{
  "model": "image VQ-VAE",
  "horizontal_flip": true,
  "encoder_padding_mode": "replicate",
  "decoder_activation": "elu",
  "lr_schedule": "cosine"
}
Rows from block 5 of the encoder of a small image VQ-VAE, named by matrix and row number. Rows with one number belong to one channel. Each number is 128 + 32 x the weight over its row's rms, rounded and kept within 0 to 255. All counts start at 0.
After each channel's rows are labels from the 100 images, of 14848, where the channel reaches its highest value: "responds to" is what is common among them; "colour at peak" is the nearest of a few named colours to the mean colour under the peak. Only what is clearly more common there than usual is listed. The data: microscope photos of single blood and bone marrow cells.
# convs0: first 3x3 conv, stride 2 (encoder.blocks.5.convs.0.weight, 96x64x3x3, each kernel summed), inputs 0-63
# convs1: second 3x3 conv (encoder.blocks.5.convs.1.weight, 96x96x3x3, transposed, each kernel summed), outputs 0-95

convs0.52 [145 139 123 129 134 129 139  88 152   0 128 138 117  78 143 125 139  82 139 143 120  97 136 115 113 148 149 129 135 143  48 127 151 119 125  62 145 132 113  99 122  91 130  67 100 146  83 107 122 124 140 122 128 146 133 123 128  79 129 121 136 138 143  67]
convs1.52 [113 120  86 155 139 135 138 124 125  53 161 114 141 125 110 141 131 115 119 127 156 126 130 134 119 132 123 101 124 127 112 166 166  95 145 109 183 131 117 143 129  96 122 127 120 114 124 142 115 129 174 143 126 144 147 130 115  93 105 130 115 100 118  80 144 154 161  94 134 100 144 214 140  94 135 168 128   0 174 103  33  81 112  69 137 122 136  12  92  98  90 150 155 112 121 123]
responds to: smear: peripheral blood
colour at peak: white

convs0.72 [162 131  37 164 116 118 166 124  92 110 190 113  71 117 129 100 125 139 100 121  71 123 102 146 135 122 111 177 109 104 117 106 147 130 129 118 163 109 150 110 191 120  66 109 156 164 136 132  73 175  51 115 125 125 106 123 105 105 140 191 175 155 142 109]
convs1.72 [109 152 146 170 194 175 146  92 163 125 108 138 107  64 157 136 128  90 139 123 135  84 228 148 142 134 134 150 139 141 100 180  80 128  97 129 101 111  92 194 108 122 146  99 149 130 111 131 137 111 174 144  74 156 129 101 138 147 105 174 146 150  47 134 105 106 107  49 165 100 148 146 104  93 135 131 157 142 108 111  98  82 112 121  90 122 173  97 109 178 136 114 109 156 169  68]
responds to: cell type: segmented neutrophil
colour at peak: purple

convs0.21 [152  99 124 140 110 123 152  98  97 103 128 139 107   0 153 129 137 112 138 123 111 134 132  92  63 108 114 145 130 134  98 121 122 116 123 118 121 129  94 130 114 110 127  70  98 124  50 139 111 114 152 126 107 132 147 113  84  15 102 131 105 132 120  69]
convs1.21 [ 93 133 133 140 158 148 119 123 171  92 151 126 120 118 104 121 140 137 160 117 132 132 117 118 123 165 126 121 145 140 144 177  91 117 143 101 132 151 108 166 137 143 141 128  79 109 131 144 126 114 143 145 118 120 225 134  87 103 135  86 133 134 111 114 175 167 135 123 120  94 106 200 147  49 175 134 176   1 133 138  97 103 125 106 130 114 112 125 141   5 106 126 126  57 127 136]
responds to: cell type: artefact
colour at peak: pink

convs0.32 [126 107 140 120 122  59 107 125 153 126   0 132  99 112 106 151 100 118 151 120 110 131 136 141 120 129  47 135  60 118 146 140 151 157 119 121  56 147 153 129 115 140 134 132 100 152 103 129 123 120 109  93 186  76  97  75 162 117 148 123 113 150 139 117]
convs1.32 [137 183 124  75 161  61 155  89 149  59 103  50 134 137  65 131 150  91 133 124 116 132 123 112  90 101 196  93 113 170  74 172  75 136 128 107 145 103 136  98 114 156 103 127 120 123 104 144 164 137 179  73 131 116 102 149 168  85 111 121 170  98 105  75  83 103 127 126 107 107 153 149 129  88 137 150 119 137 119 154 118 113  95 131 137 176  96 103 102 114 100 168  87 104  48 106]
responds to: cell type: lymphocyte
colour at peak: blue

convs0.75 [129 125   3  86 100 137 134 116 128 125 149  94  61 117 122  72  76 102 106 131  25 124  98 147 134 127 107 127 133 115 130 101 137 149 123 121 102  94 130 122 123 131  70 130 145 125  99 150  36 132 135 130 147 119  78 119 132 126 125 140  95 117 121 129]
convs1.75 [102 103 107 196 188 178 111 103 166  83 132 143 143  21 153 152 120 143 125 111 170 138 163 178 129 111 133 120 142 186 150 164 125 133  73 133 101 104 108 118 142 141 101 103 141 156 100 151 160 119 111 155 119 179 156 121  92 129 161 134  94 148 112 130 138 133 125 156 118   0 142 158 127  42 168 160 135 133 153  86 114 129 132 123 127 108 169 117 129 119 131 123 120 103 179 110]
responds to: smear: peripheral blood; cell type: eosinophil
colour at peak: grey

convs0.82 [164 111 127 107 115 133 162 102 131  98 116 157 110  57 187 132 128 108 147 142 108 121 150 137 111 179 149 150 117 142 106 125 215 156 128 108 120 136 154 117 100 120 140  60  95 126  64 139 111 108 150 126 138 138 168 103 172  32 146  97 146 129 129  44]
convs1.82 [104 153 144 155 130 128 118 103 168  88 159 108 124 141  91 126 142 127 125 136 153 151 130 115 105 148 145  96 129 135 132 174  88  56 154 105 153 156 123 119 137 133 114 130 108 155 125 145 138 132 165 121 139 152 190 150 122  70 124  93 126 146  84 100 146 181 173 152 141  97 127 221 141  82 152 178 139  37 123 122  67  70 114  55 161 155  96  88 125  46  86 172 123  98 125 122]
responds to: cell type: lymphocyte
colour at peak: white

convs0.76 [104 116  91  77  78 129 120 122  87 137 146  94 127 138  94  76  61 118 132 148 104 121  75 156 147 106 112  60 112 138 139  28 114 121  65 124 110  59 122 121 124 143  82 141 159  90 131 153  88 126 141 135 145 127 112 112 131 142 128 106 173  95  63 142]
convs1.76 [104 134 137 175 190 120 126 112 144 119 118 128 154 107 133 119  96 137 119 120 225  75 123 161 121 118 114  98 150 158 112 143 142  93 121 128 103 133  86 116 142 151 105  88 130 147 100 154 144 133 163 118   0 161 113 143 120 135 145 139  87 131 134 112 108 131   2 124 152  61 148 192 123 119 115 165 123 140 139 129 136 105 143 166  66 118 119 104 151 113 115 131  84 162 121 141]
responds to: cell type: erythroblast
colour at peak: black

convs0.58 [149 156 133  88 138 136 147 101 110 140 112 138 134 105 177 130  90 127 124 109  91 152 130  47 139  93  49 141 120  56 130 135 138 141 125 133  51 134 112 145 142  87 131 135 108 102 108  57 139 135  51 161 104  42 112 147 135 123 130 123  72 123 127 126]
convs1.58 [154 213 158 185 125  79 169 116 132  71  49 125 173 144  62 116 131 147 103  97  97 125 187 129 154  86 137 134 114 127 145 104  59  67 121 151  83  98 123 133 149 169  94  88 108 129 145 114 143 115  87 115 121 124 119 155 133  86 125 133 174 103 125 105  93  91 110 144 135 113 128 193 128  96 143  91 115 106  92 190 158 121  91 144 146 134 142 137 143  75 103 154 160  93  70 153]
responds to: cell type: erythroblast
colour at peak: black

convs0.27 [103 139 143 132 174 142  93 116 205 104  52 117 173 112  99 121 168 105  99  99 166 112 120  82 141 103 119 114 116  14  97 139  89 132 151 111 135 128 130 124 135  91 127  99  65 164 125 139 160 112 102 123 149  71 113 118 105 103  96 118 102 169 158 101]
convs1.27 [115  96  79 118 182  65 152  98  34 111 104 120 167 145 121 128 121  91 112 122 171 107  95  87 110 121 160  81 110 107  79 136 136 146 162 124 139 149 145 140 106 148 122 159  96 113 139 169 102 234 172 121 130  97 101  82  74 167 112 154 127  97 178 113 129 120 125  84  97 114 138 110 136 141 120  77  97 177 141  86 106 112 170 115 112 126 115  69 118 180 101 137 154 154 116  70]
responds to: smear: peripheral blood
colour at peak: white

convs0.71 [134  98  68  99   0 145 143 123 139 135 125 112  89 110 117  86  86 135 146 144  84 146  98 173 127 133 130 113 114 137 138  62 129 127  74 135 123  86 119 141 127 134  87 130 155  99 106 168  57 137 159 111 136 120 116 140 131 120 152 118 142  90  81 128]
convs1.71 [114 161 165 185 205 154 122 126 170 127 117 130 163  63 150 112 118 123 134 112 132 127 136 146 141 134 102 118 141 182 111 141 121 120 121 154 152 125  35 107 144 148 101  97 120 177 102 170 139  98 140 150  82 167 174 107 116 104 138  81 113 145 149 120 136 116  96 166 120  23  97 234 135  60 166 116 132 160 112 149 125  81 128 129 119 116 124 126 146  86 133 117  78  93 110 139]
responds to: cell type: segmented neutrophil; smear: peripheral blood
colour at peak: purple; blue

convs0.48 [ 98 135  51 117  81  86 122 110 108 128 157  82  80 181  86  90 108 105 130 163  69 105  93 129 143 120 127 150 131 170 129 100  99 134 104 110 182 102 158 107 124 132  84 154 148 122 156 120  50 116 135 169 122 134  91 108 134 169 132 114 217 119 108 159]
convs1.48 [127 132 127 151  96 129 122 122 152 122 144 135 148 103  84 136  93 141 104 112 197  45 168 148 144 105 112 127 129 114 121 144 146  93  99 142 118  71 121 102 124 122 105  89 129 151 101 152 134 125 105 107  69 191  73 137 111 102 148 162 101 130  94  86  75  99  98 140 247 123 158 117 110 174  62 152 102 100 146 141 128  53 112 136  94 116 134 111 104 122 123 120  84 210 100 129]
responds to: cell type: erythroblast
colour at peak: black

convs0.6 [119 146 109  40 130  93 132 116 124 128 147 123  73 134 108 122   0  98 118 134  82 117 134 125 147 145 130 165 152 152 126 142 127 155 157 117  74 128 167 119 104 140 138 136 112  97 104  95 123 123 196 184 154 157 109  81 172 138 107 124 180 102 127 138]
convs1.6 [125  97 115 198 163 103  90  69 105  97 109  99  61 123  80 147 116 146 140  83 117  98 121 178 131 125 116 111 160 127 142 109  97  67 124 138 155 107 143 110 152 146 109  30 109 136  79 113 113 139 119  98 131 100  70  78  81 108 129 153 111 180  99 128  77 140 137 141 123 133 136 134  50 141 139 176  90 160 111 123 102  75  96 108 113 117 136  92  84 181 142 147  60 147 126 111]
responds to: smear: peripheral blood
colour at peak: white

convs0.83 [132 140 139 163 148 140 121 117 244  81  70 134 162  84 150 128 193 113 141 134 158 117 134 104 113 144 163 121 127 119  50 132 158 105 129 107 165 132 121 121 135  78 133  69  59 162 101  97 144 126 142 103 129 138 131 155 121  82 144 119 117 154 153  68]
convs1.83 [104 118  90 114 168 100 141  98  83  96 133 117 142 178 102 148 114  98 125 124 158 112 129  95  88 120 151  98 117 102  81 173 118 107 165 104 147 143 200 144 108 115 117 140  93 108 135 148 102 200 151 128 166 136 126 127  80 116  91 127 130  94 142  95 135 138 196  89 129 104 139 134 156  98 130 106 114 106 153  91  66  44 160  69 141 143 119  13  98 140  70 123 158 130 129  81]
responds to: smear: peripheral blood
colour at peak: pink

convs0.23 [106 128  72  92 103 147 120 121 112 129 151  45 110 123 119  13  83 109 115 143  88 124  62 148 139 134 121 102 123 131 132  84 141 143 115 124 110  67 123 124 117 125   5 133 142 119 110 136  85 125 135 126 164 131  92 122 146 129 143 137 118 113 112 132]
convs1.23 [123 101 106 188 193 150 117 110 141  93 113 131 158  64 151 145 133 122 104 113 192 121 129 166 124  99 142 115 134 255 142 149 148 117  86 127  99 110  94 117 167 145  94 114 134 146 113 156 159 125 117 144  95 166 131 133 107 144 160 135  99 139 125 128 129 152 101 148 110   0 150 152 129  74 152 158 128 149 133  96 120 129 139 131  99 119 158 121 147 127 108 129 123 115 169 105]
responds to: smear: peripheral blood
colour at peak: purple

convs0.56 [110 237 119 171 136 147 109  75 103  88 132 105 138  84 158 121 183  24 122 114 133  57 117 123 127 113 124 134 129 131  95 121 129 118 131  69 134 121 104  76 125 130 112 101 134 142  63  73 127 124  96 117 143 127 116 140  88 100 128 128  95 144 132 103]
convs1.56 [142  89   0 139 211 160 129 137  73   0 155 146 123 106 149 136 149  82 111 132 118 123 138 155 108 109 110 136 100 145 130 125 126 142 113 133 124 112 121 129 136 107 145  88 135 104 127 114 116 120 112 131 122 120 113 128 120 122 121 168 128  98  88 114 114 145 127  99 132 104 160 129 132  52 159 124 119  85 147  74 115 126 117 129 121 148 230 115 124 154  94 121 185 108 148 130]
responds to: smear: peripheral blood; cell type: eosinophil
colour at peak: pink

convs0.81 [189 109 139 116  94 122 202 107 107 102  96 170 113  82 221 143 106 135 151 124 107 132 155 119  80 128 129 139 124 136 104 127 184 109 104 109 106 140 120 121  55 111 148  89  93 100  79 129 107  65 163 132 106 118 192 129 112  82 138 135 101  99 110  87]
convs1.81 [114 188 188 142  84 135 123 108 194 125 144 115 141 139 105 132 123 166 136 146 117 159 144 115 115 158 139 116 108 117 174 138 125  63 114 105 170 151 133 159 144 161 134 125 120 158 146 143 150 119 102 152 145 182 205 157 153  95 136  59 116 141  49 113 154 173 161 166 165 137  98 171 159 112 175 172 163  83 124 160 112 110 106 105 168 143  65 115 128  28 109 142 129 104 143 162]
responds to: cell type: artefact
colour at peak: white

convs0.85 [135  81  68  60  51 132 150 124 162 136 107 111  65 107 110  84  70 148 166 130  71 167  97 163 116 125 121 117 131 154 135  79 109 148  79 145 129  89 132 159 128 134  88 121 131  82 109 150  62 135 154 138 115 128 117 102 115 116  91  90 125  81  81 123]
convs1.85 [114 164 192 180 203 147  68 123 164 160 117 114 131  84 146  87 115 128 137 103 106 123 104 147 170 124  97 116 140 152 104 124 132 131 132 168 181 134  90 105 120 129 109  99 137 182  83 163 126 120 140 150 102 138 164  98 115 120 144  70 127 159 142 118 137  92 105 157 108  69  53 220  90  80 169  84 137 145 118 155 118  93 141 127 126 105 118 123 137  83 146 129  54  87  70 123]
responds to: cell type: segmented neutrophil
colour at peak: blue

convs0.66 [115 185  77  72 122 125 105 128 173 120 140 102  48 113 105  83 112  88 118 120  75 118  99 141 118 106  82  89  96 117 118 101 130 113 111 129 104 101  91 124 162 165  93 121 156 136 110  89  86 164  42 117 135 127  31 124 112 125 104 129  95 131 130 120]
convs1.66 [114  92  52 158 180 167 112 115 134  59 133 152 134 110 147 155 123 122 131 119 128 145 173 191 114 114 124 120 110 126 165 157 109 150  76 112 120 103 139 109 107 137 130 116 136 125 121 139 145 132  82 157 142 150 147 121  90 137 164 157 146 130  75 125 121 119 145 132 109 115 135 108 137   0 195 121 113 102 156  53 105 152 128 113 141 128 236 110 113 150 150  96 157  95 187 106]
responds to: smear: peripheral blood
colour at peak: grey

convs0.44 [110 144  56 133  77  98 132 122 128 146 171  86  73 146 107  91 130 130 148 160  85 117  94 135 119 123 127 159 129 165 136 104 101 109 102 125 221 102 162 115 157 165  85 132 154 119 179 113  57 147 106 146 110 148  96 134 129 140 152 130 225 109 107 135]
convs1.44 [138 154 137 159  80 143 122 138 150 145 138 146 168  96  91 118 115 109 100 107 181  58 234 135 146 115 107 129 121 113 113 150 153  90 101 148 113  82 105 105 108 117 107 123 137 160 119 158 125 108  99  88  71 169 105 104 101 116 149 160 133 128 107  77 104  59  89 159 170 148 145  88 115 189  52 131 101 110 140 143 134  35  97 137  91 123 136 123 115 125 116 112  93 179  72 118]
responds to: cell type: erythroblast
colour at peak: black

convs0.79 [114 111  99  72  69 130 126 124 108 137 138 105 127 130 104  90  63 122 137 151 109 129  90 163 141 110 117  71 122 147 138  39 118 123  56 130 116  76 114 127 125 140  92 139 159  65 127 152  96 128 152 132 139 132 116 103 134 137 116 105 159  79  18 139]
convs1.79 [101 135 143 174 193 124 113 120 148 123 116 128 150  99 142  99 100 138 114 105 211  92 107 154 129 118 116  93 156 168 107 134 149  98 129 143 131 133  60 116 147 161  98  88 125 155  98 154 133 123 154 120   9 146 130 132 122 143 149 124  94 134 153 116 126 124  13 136 131  55 124 224 107 104 126 159 122 144 140 142 135  89 140 155  82 123 118 110 170 106 126 136  75 137 105 150]
responds to: cell type: erythroblast
colour at peak: black

convs0.29 [ 87 138  69 120  95 109 101 103  72 128 155  80 101 167  84  86  76  83  99 145  61  95  88 107 192  96 118 114 131 111 135 101  90 142  88 104 134  98 135 100 104 116  85 153 145 127 138 138  74  99 126 161 155 103  77 115 118 159 106 131 195 119 113 155]
convs1.29 [115 114 114 165 122 120 134  86 129  96 119 118 149 117  90 143  93 141 108 110 232  78 139 154 129 112 118 102 127 128 132 135 146  78 115 123 105  93 118 105 145 121 109  84 141 128  95 147 140 132 164 112  82 183  30 161 129 114 133 163  64 125  90 101  41 156  96 134 199  93 174 136 130 145  75 173 119 128 130 110 117  76 113 130  84 119 131 100 108 127 132 126  98 217 117 116]
responds to: cell type: erythroblast
colour at peak: black