From a checkpoint of a small image VQ-VAE.
Model: 3.5M parameters, encoder arch preact_resnet, encoder norm batchnorm, encoder depths [5, 5, 5], decoder norm groupnorm, decoder widths [32, 32, 64, 128].
Data: trained on microscope photos of single blood and bone marrow cells, 48542 training examples.
Rows from block 3 of the encoder, named by matrix and row number. Rows with one number belong to one channel. Each number is 500 + 25 x the weight over its row's rms, rounded and kept within 0 to 999. All counts start at 0. Numbers have three digits each. After the name is the row's rms in percent of the matrix's.
# convs0: first 3x3 conv (encoder.blocks.3.convs.0.weight, 64x64x3x3), inputs 40-44, a 3x3 kernel for each
# convs1: second 3x3 conv (encoder.blocks.3.convs.1.weight, 64x64x3x3, transposed), outputs 40-44, a 3x3 kernel for each
convs0.0 107:506501503502497502498492493510513515504505509499494494504493495501489491496491492516515512510506508507500502521519510512506504503495496
convs1.0 090:485490491483492490487494486498503495507514512508517514496501500489494504500503506493499511506512518514527531494493493491487502498492504
convs0.1 108:497502511499503507499506507489498507491500502501498499496497501492494498493496502511514513513517516518516511503511515509514512511514510
convs1.1 045:492487483499488474492483470478471462484476453482465442486486482481494496477489501493485482507495491511501483528512482520500482500479475
convs0.2 091:540499469537495474536505493534496466546491454538504479502494483500498486518504486521507493522509484520511492501463446502465456507486494
convs1.2 135:493494503495487499509495505478469476482438450470439463506507498506498482516507493486516527479512534479498527488487509546516488531506478
convs0.3 089:467503514470499507480501501445470495464498522491520536511502493504488494495490493460471491469485489488493484456502510472507518481507522
convs1.3 135:520493472506481484494491501551487457514483477497483485465472486481497512503523525538522505532501480508473468555517479532493479518506493
convs0.4 086:539525504513495484493475468566538507535502481486459443489494503491501507505520523533520509514502496499491486531509490497474458466447440
convs1.4 039:503509525522527526535530526462477480457454466487468479497508493482499507478503507494506499496496492499497492436464496476474488511484490
convs0.5 111:500497498510506501520512508489487486498499488522515500499497497492492494489492498503498492507500497508502499504498493516507504529518511
convs1.5 068:488496501495496496494484485494486487492480478481475459502494495514501502512506510493500509489500514477493501498490487495475462497467450
convs0.6 092:524519509505505501485483481524519513508508506473457465506493497511499501504498499505507506493497503485484495532528520507507510486484487
convs1.6 116:493494495494495493496503499503493486499499505503519523496509506490498503475481487504490486507495491526520512496496481479466483466449474
convs0.7 088:516495487513483479512479471529512477533486456520475455488485489489490490499500495521512504518506493512509499512484464506466453500467463
convs1.7 114:466476482462472491473491509443449473450463488456480500507495495503494488497490489490497505485499514486502522493487487503480488500493514
convs0.8 127:477471475470468474478476481455450448447444442444448451499497499500501500505503501467470472465466472469471477435436449431432445436443462
convs1.8 117:499500500491494495488491490501495503504503502505499492496497496497501500492494493502496506500500504500502505483476487485483489481483476
convs0.9 106:508496500504495497502493494511506512507495504511490495503493486496485486495488485501497491499487487498490484520513512511502502504494497
convs1.9 094:483496503479491506491497504485495500490503512494502508500503493498501501507514507495506513503513529508522532492497494492482500491477500
convs0.10 087:486478480489480484499493494493485503493487518509505518506502499512508497513505491478478484490484488503490484491501534482514536479509519
convs1.10 138:476471490464469497471490515500511510502519500519526493472474501470486537482520555520518500517503487508489475460463496466509522503550540
convs0.11 113:475480488474479489481484485442455471435454472443461478505499495506500496508501494449461474452463475458468475430442462427443464432449467
convs1.11 097:514518519511512514499507506497495506499500494497498491494492496498498499492496501512503507517500501518502501471483488470482496460476492
convs0.12 094:457482497487506508522528525445447462466479487509525528503504502502498492508505501480482485500508507517515510452476496505523530547552552
convs1.12 110:527503494511486481487467465554515512512470475522489479491498514509515533499503516526521515511500489493478475565536523506468461501467455
convs0.13 082:546535513528510498496481477556540509532516494488470465487489501488494508494501512523517507505497490489482482559537512514502483471462456
convs1.13 055:477473471460475488468484498443456456453485490471492494487476471486494483486499495482492480491489487480487499482477466491501502499496491
convs0.14 088:526517492513491481496475476524544511527541500484481459467486515472505525506523514519521512508506499509503506527516463519501452482465452
convs1.14 145:497494492481479491476490510527513495497481513473501546520522500517505487505491480491499507491507515497518522552578539567552527518498522
convs0.15 109:504508512502503504499500499496505513493498504491488491501494496497492492493487493491491495491492492495492492516519520506507510504502504
convs1.15 076:498497491495490486496490483510484476502498486506502485481490495493502506489498510495491490500501495508513511506497477494472473493465472
convs0.16 095:523518510514505502499487489531528510524509499494473470485487503488495510497504512519518518508501501493487490527514508506491488487473476
convs1.16 049:483486483480501496489508520459446437471472483483498505496501494512508500491495490483485481492484487499507509478496488513509505507502513
convs0.17 092:519497490519500487521504492515490481532501479527494475482502504486502503488505500499486479497486476491477468512492489524497491522500490
convs1.17 062:489503499497502504505508515479474484453453462464460474492495494510514494507503487492502521484501517478488508507522513503498468490464442
convs0.18 101:507509507503505507499502503503509499500507502494504501493493494488490489488489492503505507500506508502501508519513503514512502515511503
convs1.18 043:462485473474480477454461461458478455473480467454455444485485497486476486491496496475496496492502497485503503494505479508506480511491473
convs0.19 111:507498497511497498510497499502497491508492483506482475497495496494492495497495498508509502512507500508503498517505508514499500511493497
convs1.19 043:485486481480498493478491474450453452461468464462467456484487479499496498500498498497504487496499495497489481472477474487489488490484468
convs0.20 108:486487497502499503519518516475470473491484477521517499492496494491494493494493492493488484500494490500498492487483494505498497526512509
convs1.20 061:506500509513497503507497502482483495470455477476462477493489491507517515514519511495508512484492511473480499506506503498466470489468454
convs0.21 106:497508519494500507495496502494511522486501512484483493497491495493490494487489494488495501488490495487489490503516527494503515495498506
convs1.21 049:516507491509504496506510505483471464474468466473472467479479477483483492485485490492481487497484490501494487536509502517501504501498503
convs0.22 102:516506503511504498507503494511507501515506502509506505486490498483490494491498502506499498508503500507506502521517514523516512517516518
convs1.22 049:515502507510503514508506505499505493504503511508500518509496476510498483518509490499504499492498503485498497481470469488474471494476476
convs0.23 098:517504491510495491502486489526526504522513496511495488492486486494488485496493495500497489494488478493487481531514489518499483502486474
convs1.23 099:482485503474486508492502507471496512472493517475498520514499491515497486518510495485501526484509535493513537483500519501504524500483509
convs0.24 082:461499537468500522475497515459465506449458511461472520509503508515499497512500501467479487475492498483492490455508549456512551471514539
convs1.24 121:542501474543499470527490470535489494521486485521499485479508512490513524486508510526504488521490471510479462556506479529475481526490484
convs0.25 087:487477469494482473511499476500483511516492523549531536505509508510502498508501494487484493503498503504503494494495501487490508497511511
convs1.25 143:490498503478481486480488492485495496501521494530537505474478503480498531490512536515516495513499475498485470456454486454498494549603564
convs0.26 097:517514513517516514525524520489490492498501499510516512502498498494484486494483480506511519519526528523534537496500499510513511518523518
convs1.26 065:491483492487490494476484482473469462472461464477462461492488488494490490500492484504505490504510502482497494471473477463470483479476480
convs0.27 119:482495506491502509500503505477484501482489502497497507503497498499491491498491494510509504515513507513509504494505515502510518507514519
convs1.27 076:508495482501492479498486469522503493509492487517501489480486500494511518499510518506503503513500490504491486529510496503472474506464451
convs0.28 115:477477463485484476475480476492492479494493485488491486454457457454458459453457462495495491498495492492491492486478470487479471480481475
convs1.28 077:534533530525528528519517519519522521513512513510514519531518524521519513527523523502504511495495503501502510502510507497494495493486491
convs0.29 110:503494493507491491509496492511500500510496495515501495495492493493490491490493492489485484490484486492487486517505498511498498515499492
convs1.29 091:490502512483492504498505510478488493484489495486491493496501496509504496507512503498507512496506519504510527473480480471461469483461473
convs0.30 100:516508512518513515521520523447421422451424424440420431484489491492491495497498494503497496503501499504501501433420445426421449438442472
convs1.30 100:522514516523519519524516516508505512504507515505510520489498493499509492489494484480484494480479493492489502495500504500500502498497503
convs0.31 111:503495496505500498510501501506493492504492486502485479492499502494500502498502504501498493508503498505502495508500508510501506511500507
convs1.31 046:496495495494493498494501503481477471467470462455448454486501487498518503491490479490491486484496490481490492471471468482484458455447443
convs0.32 117:499510518495505511495502504488502512479493500479481485494490496490490495491493499490493497490496498496492491500513517498505509500505507
convs1.32 064:500491484506489483498484481514489478498482473493483477497506507507507521493507514492487484504493488517504491523498473512485467500464451
convs0.33 087:511510495492489491472463478509537521500518523483478488519500495528507505513498503504507503491491495484485493556535487517506480460459457
convs1.33 161:503493480491485481483486486513532520473500514438467500509511513486488494477478486494477470514505494521522518525548551510544576459482535
convs0.34 110:496485482503488487516506500502478474515486472533517500490496499489495495493498495490483479500493484501495488503482490519495496533514505
convs1.34 094:494508528485499515492487494493499512483475488495479493507506499511518506505513498505513527497509518487490507506504506505472449507471441
convs0.35 109:477483495493494499515511512476481487490490494518521515497496493499492489501499496496490487508500495512506499486487490506503499529521511
convs1.35 119:504499505501488494499482484517510521499486495507491490501504504513517515508511512509512524500500509493488493529523524513483476511479461
convs0.36 093:531514505517489490490470473537532517526502497491458460495483486495488491499496495521520510509502497500493490539522512512492482479459467
convs1.36 067:483483490478488501488502511467475473469487503486498513516520500503508497497500496480488503490506521512522535475486476509517515510501512
convs0.37 108:514505504508500501497490493522515504513501497497485484493489495492489496488490492495490488487487483484479482520511505511501497498489490
convs1.37 051:476489504467484493474493499457466462451474467450467458494496484495493483491501490482490488503506504519514507464482482473485490468466475
convs0.38 112:506503506503501501505495495506511514504502507502493490493487488492487489494491492486483485485482482486484481515516512507504505504497492
convs1.38 086:486494502489493494499501496491494499495502504502503502493496496504508502508506505497498508498507519510513525491504496487477486485461471
convs0.39 085:496494499498491488492486482509512516505499498501490486504509510499510510503512510503496497495490491502493493527524516530513507530509499
convs1.39 107:488490492486494496477492493451457453468483478452463458499496497499496498492488496493497491502510504510517511507502496493495489479487477
convs0.40 123:497494498501496501505504510447444444455457450457465469504499495502495489500495490460457462459461464462464466427426434432432441440446464
convs1.40 125:504507513504506512501502508527523522518519525518520517479491494485493500487497501511501500505502502512507504517522521507512518500500501
convs0.41 087:451457475464476485492505499477483500480495515516547545503508510503509517503504513504496503513513512521524516497496497508513509531537512
convs1.41 143:523513504509490484481464459473473490469476485476488485493486486491482481486476478510513509503503496481476472530519529506510530514549554
convs0.42 098:501503487496495496502499495501523498496523513486476482518487468527510488521514496491498491472489496463474489511524496504519500490495498
convs1.42 127:510507522495497503494496498486496503463473478461480489497523548476494525473472492501477459522489465536521487499511528457476530434444496
convs0.43 085:468474476475482480483489480459440439446449464465479510495499499505495491499492487508512504513523514507513504459467478448479494456487506
convs1.43 142:535517513535512509538511502498477502477470484497496492483498503497516510502507498525507498508484473495471466572532518538493499533509493
convs0.44 086:476509516460504519457488504517532527479521535454486510504491493513491491510510506486491493477487494474478486472503499462497498465478477
convs1.44 161:491477467512483470537494472475450450520481456534502458486493504470480499467474490508493488519500487530511495480482489536498503583532503
convs0.45 086:482493504478485497487494504474503515495521536496525531501520517494508514468503518504506497512509501505502502497492505527495488521501471
convs1.45 129:496486491508496486531514498463462496466460475488470475483471464523497473551536501517518526486495511467472495462466500465452456503497475
convs0.46 107:507498497506495494508499498514500493509493485509489484497498505496499503493497501525528523529528524527525526515506509510500506514504505
convs1.46 051:478495502483500496486504502476462462450451455449450446493502481502510486497502495487502484493498502506506507477470472466469459463464451
convs0.47 100:512512503508508502497498494517515502514509500505499494499490491495492491497500504497500500495491489493487486523518506514507501504498497
convs1.47 039:515487482509494481492478460486482467513516490501508472488482515488482513497497511496499497507500498495497485510503507535514522535535516
convs0.48 101:521522517511508507502496497508510510502504508479481495504495494502496487502501496514518520509510514501500505515513510503502502488492495
convs1.48 038:513507509523515504505510505445439447461449454458459458493499504510522530498504504480479495489492499494505514492482462497472468475470462
convs0.49 090:534523516521513513519510508533525514525503497501483482488486486492490490500505498528520521525518518522515516512495488501489484497490488
convs1.49 048:500503499511509514514513518448454464429435451428424447487496494501511505489501503481483493484490500491491512492498488482481500482458476
convs0.50 087:493490469498497479508499480482509511486502528495490502519515498513514502504516508470477475478484481486483475489514487492513498493500495
convs1.50 143:485491516480493513486504518453496516465515511482532508477491530469487534471483524511494468512489462518504471451474516442502551457528560
convs0.51 103:499498497508500496516508500509510504509507500516511496499496492493493490486489487491485482492489484499493487520508509525508508536514510
convs1.51 076:485494502482495499497502501468466471472476481483485485488490481502499500504510504492497511491500515489499514483480479464457455484471452
convs0.52 090:525529521507516512497502500510516517494513515471485492496496494499496498509506507498509514488493504473479490509525524493511514469486495
convs1.52 114:507502498508507495495498488474472458485481469468475461492497496490488486492484485479477483492496491506510503453459449464467455448459453
convs0.53 086:545527514524504499492478480556542517536516503497473473496488495503499503506506508537536523521515508510502501557528507516497488475463468
convs1.53 057:485484488475487498480508515446449460482487514494513530502506508480491499474481478486479472487492480495512508485483482506519528516516532
convs0.54 108:507506503508508507507508508503498498511510505513514505494496502489491497495494497496491490500498499495498499511509506518513506518512508
convs1.54 039:496493500499494503493491483462481476456485476482471454481488495502488495519511510488501485490513504483505499503507512492519516522526503
convs0.55 114:500503511501504512505507511492490499493494494499494497496497504492491496494497497500502498505503503505504502500504508507510511511511515
convs1.55 045:501486494493483482478467467506505480495484471478462460491492491499509509487498497496482485505499485503487479544540509536509494502470458
convs0.56 092:497498491513502493517497488491522518505525515485466468512479476530500481531520505485505505484496498483482488498534537492509506475483494
convs1.56 137:499493480513503500526515513517491484522504509527534541484531543481513531479494506496478486505481483530509501524498473531507524553526546
convs0.57 088:513479485513468480518498511508494511525458466536482494482490501486490503514510507512497479514493469505501488512513513495474493472468502
convs1.57 194:475490500477490503476489498519495482532502501517494500490495500488485489493488493500511509503513519499505515536528507579554529584565533
convs0.58 085:497484489502482482510494496507487484514478464534501484501501502499500500503502499498486484499487482499495487508486482513480473539508488
convs1.58 118:482484495474481494466480489443452465453458466464461467499494489499497493494493491511516509504510508498501499476485499473465478494490492
convs0.59 103:481482484488487485490493494494489490493485486499500501472466460472472469472473471485485484487492490490496491510506509516509516528524523
convs1.59 106:517515516507506509499497504487488494490484488493486486532528530526528531525524527514506492510499485496490480529529526518514518520512511
convs0.60 107:510502501503493499504490493513507504505499503503490493498492489496488486497493488511504495506498493504498496524513507513504501504496492
convs1.60 087:491496503481487504493501511490493498483496509496504518499500499501509505512509507494499509494510525508517531484491495478476486483471489
convs0.61 095:460465476486489492520521516450436450475476477528541530499505499495501496497496492506502506524522521526525519454463486496498510543536537
convs1.61 109:524506508516495495515496492498468484484452453507481471484485500505511523514514518512512513501492492484477475516496501487455438515482450
convs0.62 094:494485481498487478506491476510507498517500490527510496497501494494494487492487481506503501513507501516511504526515506534516505540521506
convs1.62 105:491503507487503511478493499462481488468489491457471468522510509518515510513508507483500499486506504482492494499507512502514521498515517
convs0.63 109:496502505502502507505501501490500508495499504506501498502493487498485482496486486503496491499492486501491484511509501510504500511502495
convs1.63 092:489494506483486493492490488501496499503503502518509508485494502500502515501509516496500512497504512505504511520513505501480481513474477